{"model": "image classifier", "dataset": "stained colorectal tissue patches (NCT-CRC-HE-100K)", "train_examples": 45211, "image_size": 40, "crop_scale_min": 0.5, "horizontal_flip": true, "translate": 0.12, "color_jitter": 0.1, "targets": ["tissue"], "num_classes": 9, "arch": "convnext_v2", "isotropic": false, "norm": "layernorm", "activation": "gelu_tanh", "mlp_ratio": 2, "inner_norm": false, "patch_size": [2, 2], "depths": [3, 3, 3], "widths": [48, 96, 192], "kernel_size": 7, "label_smoothing": 0.1, "loss": "cross_entropy", "init": "kaiming_normal", "residual_init": "zero_last", "optimizer": "adamw", "lr": 0.0021, "beta1": 0.95, "beta2": 0.98, "eps": 1e-10, "grad_clip": 5.0, "steps": 22000, "batch_size": 128, "epochs": 62.3, "lr_schedule": "cosine", "final_lr_fraction": 0.01, "warmup_steps": 1100, "weight_decay": 0.1}
Rows from block 6 of a small image classifier, named by matrix and row number. Rows with one number belong to one neuron. Each number is 128 + 32 x the weight over its row's rms, rounded and kept within 0 to 255. All counts start at 0. Numbers have three digits each.
Before each neuron's rows are labels from the 100 images, of 14976, where the neuron reaches its highest value: "strongest on" is what is common among them. Only what is clearly more common there than usual is listed. The data: stained colorectal tissue patches (NCT-CRC-HE-100K).
# fc1: MLP up (model.blocks.6.mlp.fc1.weight, 384x192), inputs 0-63
# fc2: MLP down (model.blocks.6.mlp.fc2.weight, 192x384, transposed), outputs 0-63

strongest on: tissue: adipose tissue
fc1.283:120146114121100144093054164142153124158103123128111139059114116121171206109122115159171086157141100125101212118134118156100137154125113139090100132137121127110120150206139083135185152154057173
fc2.283:148089156127152097158068095113091094108128085215149164132100172152076055150169146070121107113124127108133164129075115174141145168159096110128135147135144109122135153159093088137087111135100087

strongest on: tissue: smooth muscle
fc1.91:136156102140203057089154136119107148104078143109103135109071114133196164118146120169111123167095074114201204155121122142118133139134175154117081131120137147118109116193085136105144173079130129
fc2.91:139045134117121095137127162174179153142107144114137161109119119190067118108146158147071111167123119107120147159144128166117141157180168135175117132155126081121095129137111156207115129064089172

strongest on: tissue: mucus
fc1.275:117118125156150119093126121081119106110102181142097103096133100203162167116074155166123160141089139121154123134106134108099116108108102145168123169151163158156198150011137160134120125144145110
fc2.275:143128146110133162141125125168081135094177133122152093139204153158204083157105174067148136097087107108152100080133106084096142126113108104128108049155115129129145139121144151127080153174124096

strongest on: tissue: smooth muscle
fc1.123:096190155136130162135131157152152110161123140177126130209154158143148181150192129093119060164168089128114154094142072125092158153096139132116121074152084135133142162132191101107149141088106077
fc2.123:123191123140098151154157074079131173111143109136134138158133134135196191072088137214190120143158161100131140159129149106142095091177087164074141120125115111132160140161177184112146129178185082

strongest on: tissue: tumour epithelium
fc1.334:116089145167157131126131135165153167104092134117125134124112145179116136147134167143165086108132128187093178115129121139155168141124096126125100178179125134111090113139084122114125157128134142
fc2.334:091187148177084146145201106122122189193065163110082141124128115172139100134148162116120182151095191128081134125132182098177079146138081141164162183130107131145128113113138140141161114171164147

strongest on: tissue: smooth muscle
fc1.285:102124112173116204125149150159151131076109123104158098082113122136163067150140153133158133116138141130129115143166154073047187116127136145144097104148015143155088126134159112120112081121029107
fc2.285:148183146123088169158155090132073116129089086105139189171090213182150127109169115132136144114165110132120110140105173108123124111177144171114095111179150192157155167118123158124157120141138155

strongest on: tissue: smooth muscle; tissue: normal colon mucosa
fc1.101:148084132129209128072152132117080151108081157147106160083112137145110125117125112157114147163055134150175229093074099154106136107121110161082108112124161077153138140116165116103197126130154086
fc2.101:105051137111118135149120136132169148099110129134117106088157128174060093119163162146098156172146141103098190131090164132115149142127158130218124122166121158090083121094080168137170117059118162

strongest on: tissue: mucus
fc1.26:109092122180132161147081141093138169103197107107125125157076154098203113105056155134155147118056118170140145126169135094125170140155089119118115150153081066129104113163108192114148155134044089
fc2.26:151076141156154053113164112102091110104128116137136155097119098101126128153100130099149108110162155169133091149128124127157129138143147136114186110136124114138105056141059077122152138076075171

strongest on: tissue: smooth muscle
fc1.302:144084137140137097120116093136137117121126168125174108093175117180132094152122065104117153073136088183147140130089125114152103139132088108131085107142178177184145080103157124162126110122144121
fc2.302:178092091106153139148130124172121095121147165121133152116109151170143166092110153183156194105148077116145112169091146097144114127180140143095161167127107135112107120119155113114049164092163136

strongest on: tissue: smooth muscle
fc1.370:099148125124119138100119137143116095103128100077150096105102144103089120136151138110037071135133119113120129153141096114149139115102124135156149144145141056090133124067204077129187174146091112
fc2.370:148082116146157103156168095092122082181155147135142111114102199131086116063094149203142080128201086124114145182141069158125115097174154089118110127147130055171166113133118120159120141117108166

strongest on: tissue: debris
fc1.329:158157196103114163085173128104136126140123149116157122112204112092101105186140107114112097128093127108118097102052128150123105119106165157183028093104099117162187134174184107153093088132133132
fc2.329:130130131109069095074202145111115075175146109087090174088143133077134125108131130150128098107127134119158128167141139152141098134142133104156120113073112102170101055211112124135159074141130131

strongest on: tissue: lymphocytes
fc1.338:144130067129142128120062134142151123151123115221165121142146140095103100132147128172142119123148083123101148182169091145152168128128125073096169108122065158120097121132110151075180109156070156
fc2.338:139144121092136129098155167158105134160144131164122162165133173147130093139132159075144117134180080118177139163181128099105130132089090125131149134125172137164143153171179141114107091144144129

strongest on: tissue: normal colon mucosa
fc1.348:173068133158136120131143183138111145135104121131101126138119144092125159132102137109127146087116074166232162172156096090162162189133122143094165164115063093096113113154092124105150136164043182
fc2.348:121124133139076148121116080129167156121112072108094063136154077132137108110169087157090111102135095161138164128110186188105135160156108136114201126144068133078138126139129124091133144061171164

strongest on: tissue: normal colon mucosa
fc1.248:098096104101135119121113224114177135116072150147142133137183122064088174153138108101137078181103112136144107127124100161148103168088175123084144166123053153176093193121146126163184137167073162
fc2.248:148156071142108142056118094132178111102135164050119200124144180087069104133152153108113191110067134123179164059149153153147106138136134156146107126140113099138070073157155134139100138101126116

strongest on: tissue: adipose tissue; tissue: tumour epithelium
fc1.261:225165199152099150091124150143139128109168143125119098091176112081073109134116117125183121087124089118099119089114151145076134076139080090164089124130099152061147121099100152147134103207124098
fc2.261:124084107090140136096045149086137085167156134116098085132164150108112107098101115148105120126171122160149115162128086100134103136123139110099127128065156183096133149087100164116153166122132090

strongest on: tissue: debris
fc1.371:125098151108110107125159161138255197103112136117102111146110185133162136122090139140137141158157139185122143082139123078048173170096156133141142092146124120124093105090100194158122211086135144
fc2.371:121086112118138147074123145078148139127118146109098151119159109115178115167084135122114110132074092132142039135159090150129132139139084102108132147164128137136120093142161091136114148137118089

strongest on: tissue: tumour epithelium
fc1.281:100059138155088137107146150137135150147155114118145157143120158085159142157063152123171163097120105157119140207142138111135142159094123084074154152152081098122107174192149199144108136107085143
fc2.281:156128154156155132125164095154106135167139109118099129094097146127141184109099113162175146090137137093095094209120114123134114144122088081160200126162104121166099121125196162094115145133138154

strongest on: tissue: lymphocytes
fc1.303:165170132136129174141032121156164158144125131113119144125143108160193181146114137141132166148164124157085167076167129157145156175132129158123111117118117125146111144115119109136203139111075097
fc2.303:135120216106167121143157172138083116131148092166128150132115109151117112184123170095146084134108133100170150171147140188149135124079083150073170154098157109190132146212092105101102090109120070

strongest on: tissue: tumour epithelium
fc1.331:181155123077117115099162124181176149155137115179170124092143085089098163140132127159068128090138060111134153190116102136138158137144097128104074161114108105127121093127095054104145165209061164
fc2.331:117120099093106143149126134175159110162132109119105059161160117150194088114163114083091097106162091135177128093087123100109151118091085081095127177109093133080111127139100097080159119153147067

strongest on: tissue: smooth muscle
fc1.77:146078105140195120123160156152089159151171136169131162160143116123113135127122092109123121151130102095148191129069081122149119132135171169085123112117143117098112123152096147095118132104141153
fc2.77:131076113128115053162126136103144140121117065128101104125172127138072111158132117105076087161083110189145171124144090178145165175126147138201133091134128116075124101094115120166153133095097166

strongest on: tissue: tumour epithelium
fc1.65:143085168145088164138084221137151098104165199131166130106177140144138087144138082087131090157142100185135122087110122100149092114155138107112099106166058155091141082161150145164139137115080144
fc2.65:079175105150114116138122170122173078170107078071154157126201079137171157107131136093095143156163135105123173212158201176169149112177152093134175115110133154060164166113129169100198135122114115

strongest on: tissue: adipose tissue
fc1.128:197096151151161142097154124094129192176158097201158107108158134075079139168164134152136103085157102175126166093130147130143107069142099108117103141147133103186115170141122121141151136191144114
fc2.128:092080120124114111156123177077147074175162165173155100107173147121118132160111095067081156108131143111107159165142086122125178141091135080185127121111147135129136095071100156096190174102076164

strongest on: tissue: adipose tissue
fc1.105:085132123111162146081113140133153060114169119127161131102117048171121145089143130120124165098112123082113178152117102093117165151148099122138144089129162112137163117058170083080133098119112069
fc2.105:151107071129153128089150064141145109087169153152093155104194156160135080120130159115132143152107098075090120133153100173122122110178130125159103108172153097156171095126176210164106131142114125

strongest on: tissue: normal colon mucosa
fc1.289:143135141167153181120060112115164106095118101156187115111090082061084127151153133122230132112122150173156140108190140167113180096079122067108099110187148084164113160127141118143173133126113109
fc2.289:137108191111134093119120114128148185102110086123134049114163140108092085165225123103110110077123153164111147115098121127089132109202149132173104161136092122154126058163141060132179178089111140

strongest on: tissue: smooth muscle; tissue: normal colon mucosa
fc1.137:110114157134155225138153136139144136106106147092172105064161127165136077176128195088054120121148149154118122116127153139128133126105143114167068064113054143123131083129160100103149118116066149
fc2.137:102170140165094133155166144105129129146094123110123149152115166154140154126137108127082149151129191113091136160116149106142132150127161153136135090188136170104116148093079179122224118106085174

strongest on: tissue: normal colon mucosa
fc1.19:172094112127164204127131130146124122196125156079092131169200108136133102144098123080106104157137113115099164159089153098118134111156189115124203114144071175102132107122060140101165137157134163
fc2.19:089162125155129121099123176150170108205136108105125149155166129179065124105099171121060156136106153152108144181143104154152163130161131083087131176117151163078148156093138162121170131106120176

strongest on: tissue: tumour epithelium
fc1.104:199117158112101137106080155139167117089132160130098111069133151134115151150094129159138119143051120167150128101078094132082133091111127067149095157128106157106152153189094133168142134124119108
fc2.104:110163096089138141126075102144167118121117074103109088163141099131126103125147163124110065158170124151139093099145089145113108096161148095095122111135145147096152162150127100152171094176159107

strongest on: tissue: adipose tissue
fc1.177:174180109149142113086080141140150132079144106152115127131172102110136089121134165095157094112129108105113126122157141100066145133126141151135152126189133136135114095130144130108120134144158104
fc2.177:137114135078173090110073143111152130117111154109080085155153121118071097130086096117120106139112120126171106179111071136123146101121115148134128106101176160098090149142115109161086137111128105

strongest on: tissue: lymphocytes
fc1.149:140183118152229167109055108162152111087122126125144125111117084182074142157162159136136101148134135060105190099133085112163138120153139082101133098142102162193148144111146110105209087141121102
fc2.149:109188095139077124083205094097119126133090094148129199083118089161106145133122099146180142145097137139101130124161149171129118128166112161201120178231145115167134138181176161151165078138171152

strongest on: tissue: adipose tissue; tissue: normal colon mucosa
fc1.154:144083111087112120121118147049124141073147165097116087107183119145086129152119060139189076142044092124179098122134157108185085124128164137150119120148111178166130112149138131066143182157134155
fc2.154:128115117114125114104065160162113139117137134106130099113086105070090177113187109136101095131157107130117108091081134105220156159081196124138155149155173089107121100130111129166109119114084109

strongest on: tissue: tumour epithelium
fc1.63:109055180106154128101144108056124140118138181137074138056182146147101133129059082134110132082077131094132128088073119132082134191107161123144133123136136134165162079127160147131113152145150126
fc2.63:142113171082114159144150158150095148108104152094139152146150121197184155131107215084094133152094091140112116138136106114130176098151170152173062134120150164157128150109140091145102121139133133

strongest on: tissue: debris
fc1.325:106131195116103110121163079111208104107163127141101142133139104102115148157138122149202099055067135111103104131087166149079173097113092126120090112151149152085110105137124089097114166161138099
fc2.325:157133132124121105069148125073123212105141120121097141117241189088127125094135070140151143113111125119201132169180101173146133164145104138141125106108135149145158115148164145146123183072087076

strongest on: tissue: normal colon mucosa
fc1.245:144098106103141096073150092095130124217118141089084142101177128068133094083094086124115164142109143130146087111149112167133171155107135126040184131130132163183074152130111145139103178166155146
fc2.245:111116146146108109151197203141075171165103176103137122140210126123154176141104139130110126187113135123127105192187094134134160162135142132111132142132150133113152138165063084097138091122076154

strongest on: tissue: normal colon mucosa
fc1.337:111093110073207158143130154095116166134108116109072122142206105146100127138108137144153124135042101073127136119115136119125121152052142102149152107115130163142160144188129154141135130197134160
fc2.337:109140126094133141090120146159100133092145141096149159086133074106144148127130205114129113171102159096087105157193177160128155156126153111117103163069189138194156119187108092093118084160110119

strongest on: tissue: normal colon mucosa
fc1.272:100065116114121145079086089126169150173131116145157118164118163100089158153136089107097122127159153117149115143145097049112119141055184126115137119143072129176108150155170087068122203091132125
fc2.272:149146111116140108123118105134170119087067147149132103168151131132110080142175100101137112193108144166089182111133115133165135122168169169068150149052157094140188113143185102142169092126152129

strongest on: tissue: cancer-associated stroma; tissue: debris
fc1.145:095120148123143173163157147108163126098106139141109078112094189127162111128063152138113138165120165184158109117143108094071089156101134102151126111120080143162086122174145205130130170105071099
fc2.145:161155187108111113171134130158191117088102117082194153113094134138127098097132113159083108137166126097159035119151085110159082137135154171144157133126136204109111159126102077100099125112148164

strongest on: tissue: cancer-associated stroma
fc1.320:199185127117123218099128108156109113120091115097138108152175036164111157137150144149119124136127116098162124097096115073130160123118137064133181113175113096193160198075138102100125172149094149
fc2.320:126063108125143054095141154142153096111169149157124183102149140084059125135159084092089091136158159104081128122123092167128136115138141128109098128091110106112145075205073112146144087071123190

strongest on: tissue: smooth muscle
fc1.86:206139164078109160134163082077170105168141117134096133129146111081124152152150103116093179128122158142144148100052179079095106129135116117055074105174162127174152130133085122065147165132145181
fc2.86:099138024099119136139149148105143156106151176098148101129119151140173138117121095128077112135094163142108120150168141128111129119093148145153094130068160109145141144113136098136183148138112139

strongest on: tissue: smooth muscle
fc1.299:200115153158101142117123119143134149142118115109099112122126089132138107171075140124067177067131103113166138161085101108172093150162091110179122100161159114163169115134065128124112134205117224
fc2.299:105151114112102173130124117077107134069139164183143180119094111170185112099205127182136156123141141127125120126083146084168084091128126185108109148144108174122089177181094122088130100132180083

strongest on: tissue: normal colon mucosa
fc1.336:129148156101144144152153171137107124163135148099119134137177163089088138121159124124093065201124099107129110064130124116101115075120148139113114091154100147129083105139159108169132171205124122
fc2.336:120135101150088152150131113137167084163123153095140189116036110128063149044121101217143131123156127120182161145093145172123113106134161082048135142140099101158085096149108143126148145103129146

strongest on: tissue: cancer-associated stroma
fc1.342:114020126096125136138144179153109096124136100140106119191085140081132138126097116139134166124135142173156115134154130162094154187099189133058148097133056137093078146177096171148130141113058183
fc2.342:160148138145165101163137097117085132088072083125140119170189163127151128180101099066066130143085069094149103168161108158126143134132105143156103146124157197138122168130205160149105138133107084

strongest on: tissue: adipose tissue
fc1.254:158130168210177163072119128071115148116170108153127112157114098124094171150133131167160166122103057132137134121124085133114095112118089140111092171133137115135114126154096133127149115160125139
fc2.254:131086065132107055116078153149150093130117136143102072143129165104094137125114083101132080099137130144121125123124086107115125173084164081168162128077138129144113108112114160129145132119105098

strongest on: tissue: tumour epithelium; tissue: normal colon mucosa
fc1.169:131137107114138136146128170149116158141073171143107126150173131195170141130111128162133082202140085162123144128137128120068102094078137118097127172133090170129117174141103165160135154137135136
fc2.169:100159072141103144098137157171166162199112127142126144105118063179114120088134151164138127167145127168125165104129173108109130155166120130100100142132153071125127154160156174137179120101142176

strongest on: tissue: debris
fc1.179:132160198100129124145137101123193103145104150152190111147158085130109119191170161090080166131117094090111135086063177079144127094107100098091081116122116127153196156115146091119144125130096120
fc2.179:163119124117085085151150212118139163085153096164120160121099114109135099100127075176121093133144125100151112145139140152116120141131101240092157177156125065143103105141162122148110109083114165

strongest on: tissue: tumour epithelium
fc1.118:100060075127159135117139155107140149055052200114143106119159145144168102141144123071166136144150093182106169167091159138103135170049148096107128102134158167133154136123174111174158135166137150
fc2.118:145182175121109164143089098150143151112095109096100168143146074163154103128149142060121151130081152142170121111081169112157141145089176190088160146145113097065128136118191179102139099128162132

strongest on: tissue: normal colon mucosa
fc1.308:139142123142109125121103119059136148136085195134180144105095183131146095149128060143111154103175115179129207122171112090142167104074091108126105215136145052121128132130162131165171093108137075
fc2.308:135125141155124159103094109153136040093150118141133102146136095120101067185157111087114181109145103148139153115135157150118171134200159173127122151086152108085165109157145144072096155083121084

strongest on: tissue: smooth muscle
fc1.125:105138206114186151126151134190143146083125113093050139074130093140134126147098195129168065113106084135124134127103098063111168092113102112152105089158115107128121154091165144067111131126139106
fc2.125:126146155137057160122167107080190171147168091105149183124065123124070158099092138193116134140138151090091147194140171141120114129110148121138152108146104120202126106123139162174171171139104113

strongest on: tissue: adipose tissue
fc1.45:151153106157171118095115119095137183131092118105133122104127065180098097166116116121062131130126128103160159177113134119140097146140150145146133104117136126160169058107089094023172141110119112
fc2.45:085090193143093118148099133146127126157123179154164077100147108117114154094190120132160144130148136121105153117135131191149153133125158041100151140141130126066131082038145166157165180111102151

strongest on: tissue: normal colon mucosa
fc1.360:181139140091180090155150202153103167180163103138115102120178086160150133104081168141183135106126114099173124116127135158136146113166116123091114072121094129113159070085095202134146131159092180
fc2.360:137179148116127111192100049117166169099128083117106095147152078119092106158150100108099125104149109110090161127099150138155188156150146181168146150142134127089146118132057085132169135123146119

strongest on: tissue: debris
fc1.23:123102132152111129125131148125255158119131132137085110087080122114226183178103128137168155113156148186115125124107119112108117198121157126083070092146098081115126162186145167138135163079089142
fc2.23:154090074136159130075152128105119121145135163101114153086118121093186123160104142126113108128076085146116041136158156188135104170112105107155122135201139109199111091190164129147117114129125122

strongest on: tissue: normal colon mucosa
fc1.364:233114147114208201121126102139132108122071142096073107150168150168128144123122091110110167131108168180130181127082067161127110129088144124145114144184139120121164114148071101072175190082140143
fc2.364:076138165148125184169140192164129109161135164157179101110131131170126115085107177173132147129175201109057123187119146070172125098186092098085176197116112113122141133093080130111171130135150129

strongest on: tissue: tumour epithelium
fc1.310:127125178143102136139109164073177082092125192107163154162132166100131074172098105082162156117127131180115140095108138135139170100075122101128108097152122168129197124193114174186118134103085116
fc2.310:095172052116130158162161131176112097114114106132134102115173097153198146124150153125109088171187155147083162202153169140109161143101108118122142194080171178106183148180119223080218070147127075

strongest on: tissue: mucus
fc1.292:112179160150137172127156196109165146118112107092128090166099137080138125153171123086128106184125102107138116135159130006159118098142126085121142139137066144091127107121137109117118142139055144
fc2.292:175120143110121167144142069128131173118123106141083133151082139182183133110132135170193154087127141145148117119073187089139111155125090166108147167146056120113109125098206117102149120097201110

strongest on: tissue: smooth muscle
fc1.141:097128123163151162112122161090177123128090132102182132138133092166128094128165152129112110150115106142122164158157140103146145086124094116155145162116074150159135144137159092117148092122050153
fc2.141:118132059132110112132147186087138145115127106144096161114120160130168155155153083134126120147161153102140091153144166116124111179185116210190142153148149129124132086169141131126175098089131163

strongest on: tissue: smooth muscle; tissue: adipose tissue
fc1.98:079127127157137131086121147132108106071130109142189120104097115121145119108135142155160071107128132097148157159170044095096098177142100129115157156134117062087109145077220118134147140121077068
fc2.98:125131155156121157155171059114086122155159092158094205108085169136080137066086145204136108126167126103091113185139139131128133145180144081155094122188149086209166133105108107126166142158101159

strongest on: tissue: lymphocytes
fc1.225:177162115154138127132091139112138125081187074120131116124185114148129116150136155082149063139109095099113098102104117105146156166146105143142105118147153142130152105099178130077124131121171081
fc2.225:133106163122141125099102160165086136070097101146124119143159084131094115187168092109099140164102114134140149152143144167165109103098056163137130164097166190075097133164078087130092146118143146

strongest on: tissue: debris
fc1.192:156109146085142173089093132081160170178119108124092116119206091176111125177156148098103114187123116094106110091074127112128145129095170141154087101106132174202108098083117129114105119138155125
fc2.192:126089156130113091071159138164082129119051108128104141120127109189144115175159124170085112210071155160107123161164124207128094129170080167116176185119156147066109164121162126136102160143126128

strongest on: tissue: adipose tissue
fc1.353:122174154113128177074101115141130151107085144121144099121181116167104157135132132103057091106123142185115135184102111142177132154090166148188108159118140095167190093146166069077125154128083110
fc2.353:105103135087141121127142166107162099163150195070186086143126145147120131079117132132096095126176135077087120169117037119131135063104203083103130160138141106100122115159091199171171141102069154

strongest on: tissue: tumour epithelium
fc1.122:225164187158100150124072137107147099101136137121140111107145078108088116104106098153183147093087163142114129050086123132111155080116106068170096134152121154129200155143084164171123127142108123
fc2.122:112143108086155153112068124117109089102166108118143080131149119105120090115139108132145124102159149178130119147123098100168092142141132121100133125108171161120140176092095134147176136153138095

strongest on: tissue: smooth muscle
fc1.373:103122103106125124141150227098119134095097142110117105155125173122096161126144082108099053184122112151162128126159137066157098104112172131111146087167151096098113077079149129197138135120043083
fc2.373:111129144106128174146164106127150104110112193110171155102148152155155098076080156174139116155171110096148139116160110135102120093088170144090119152111119119172094137173143103093109113121130147

strongest on: tissue: adipose tissue
fc1.251:182135154108171171117153087130140166156135100191185122126165143078081158113161155140068167085106099128114103105115191118131135141124053119132124154105155191159144158122062136136130201159147143
fc2.251:104148144110078185102135169092101098127137112155098126137158159153110153142130129087101193096122161148108184158111130136130174175103133118144113088120144143105135106053113144123184131101103117

strongest on: tissue: tumour epithelium
fc1.217:115165112130179143077105154100168139101074190161158066157151110207154151115121130117103100150091096127113139103163108098144130119033160052170130052122094163173204152100124130143187106120120097
fc2.217:136159158129075155069180084096113110134080087100160112115127099125211133138069120159158141102062181201146125115147140175128137149165106174191141111171090083099151137097144131134148116122203137

strongest on: tissue: normal colon mucosa
fc1.322:164113124080150156114062200156153157210167101136120103107171086156098110099085189176149104143044115107168150072127080140160154145166129077097122128119064162162146162089113131151178127166058163
fc2.322:128087110148129107106136086120123142105160116069134162103159093080103142160166117134081128088111167133144141128105184142135139161126141139164109161095103082112095061147071079110182154094072117

strongest on: tissue: smooth muscle
fc1.170:188083177117160184085109117079168148164155136109087116122108130131098115126069126112133179111108105086155170125095139088141089106107109084106098083141147175172159152100081142118169135154126152
fc2.170:113156131112106143119117098105123191117132158110084110110063144147148153116115131170145099139133183168089085127108103072152151139104161146142171141103133132126153186036110134159199164129135116

strongest on: tissue: adipose tissue
fc1.233:128175120140101092072054146152142118096116095148142093123122077106145177120143147187110104154143122101123178132158096159152163149130128087096122163120132057109134141107172110156222190133048144
fc2.233:105101133154143112138114136161107074122124112191149119105102162137089061144152159073105070130153147111098189126097096162140140164155129070093105147129156078109160091123086114162151113150105130

strongest on: tissue: normal colon mucosa
fc1.352:095099116129109149136083161102168132109075177091181118175203140084080132162132097104062103146133131118140101112104133161148122173035143106120130154088116147163118181131150135175154118169119155
fc2.352:140145115152086086098117169145175061176131090083155178131156134083070086097160188131115137105129116106143177099128169189167093153148112100101120137101108076094114079116097141143071149144153123

strongest on: tissue: smooth muscle
fc1.368:110123168094136153133188146119108138069140136122138112119118097144149140133100166147132166137101118098125185155078177092142121114122120115058056158162177159139121091054131174083096084105147127
fc2.368:132135080152134163148146148138137113159173187124169159159130148135165137146126176126095193104117127088146116104137137086119094151127127108194111218162092128174113119108149173021094154157129139

strongest on: tissue: tumour epithelium
fc1.36:112074165130083078092117116103153106134118184161149123097081149082142116146093097119196146112049140169235150167136124142137152119129080076162117141120123113170099142138084153176138147154122114
fc2.36:105195185058092133114101100186193163080155101094138161119135158107065157110178148116142091133155097109108085115210111110108070114142120142169104083141151175126163170120144123179088168098142161

strongest on: tissue: lymphocytes
fc1.379:198171096144255088108067139129144147090102093097122127092147085169134151120135130127109088126127096091103212094120134147148142115082114152104179112107143125118174094129113082106217215118128100
fc2.379:162109155124175138157115092133094164124161093193158150119068116179127161125171151095159127132111121148140129123110151166118097129102076117171116161104142175111098184162103106165075081195193103

strongest on: tissue: adipose tissue
fc1.186:150159102144171119074115123130140137115115118076138102101113058168103116169121138115056141121107129104172160190127118112133095145132141141148133077123136119168183063113125080006164123098125119
fc2.186:093086179145095132128094116157115115137121157156135094083161113123120144098165134119151148130137135128108153126141126184131169184134148032078134115161153140062147105061143172166169184127102132

strongest on: tissue: normal colon mucosa
fc1.67:114076150146147160125108147098146170126170093119099133124076174076140139084064165148162109135060153166122125136178074142103125141122099134132141118190113153109085108185083175111157151167075139
fc2.67:119114124121102058137166120136160108107132114149160137115144133143096116096120127155141090117169169161112128154124150170143099163179135172178165145188102114128105093182062123159136089036133228

strongest on: tissue: normal colon mucosa
fc1.222:141085097145192168105118184120145133079092190134132077132144128172162085141106093136126073171148092157130161134126169103103110122066112098107161124157087115131094146104097142158166134168152101
fc2.222:107195131138096154113132069126184144163135105076185160166081062143130122099149162121137134109092175155125151139114158130185113141109140125147128147140092095093135145107174139137171099140170177

strongest on: tissue: mucus
fc1.221:118111107158117119134081128086197166140160106093122138099071148068209157138065148147183145113091141113138132178171146084141114150148106070113145112155102072121108124153093213111135129111027121
fc2.221:186069137198197126100161078170120155161154186154135152090109119139164161146121146123175171093122174130088083155118147101151113158160099145112151148153102072181105095141120128078141118086139162

strongest on: tissue: adipose tissue
fc1.37:091109139147110102129148172102121173135098170157088110161094049175177145145065160141139084196126054104163190175152118108130099140118123146145151165113141100094126161160122147091146176154054104
fc2.37:137139108133114114104157103138131073148163119157116114124149087140153183128099124167158084109185132160140127071133144173123125128132096111113141159151085091132122074125127162109165129119144158

strongest on: tissue: normal colon mucosa
fc1.383:126145109141142192084102105103114177122144151143133118120119159172127140143124080130120146118108125111138181113151088086113162104085083100122129116117164109152154094070185097124209100087142060
fc2.383:137088150139129171124114090144155076095149166166137159126149140153093111127169123148141184112126114130112144129114148158123112121112132164168141161121087118137124107131157181095105137080163138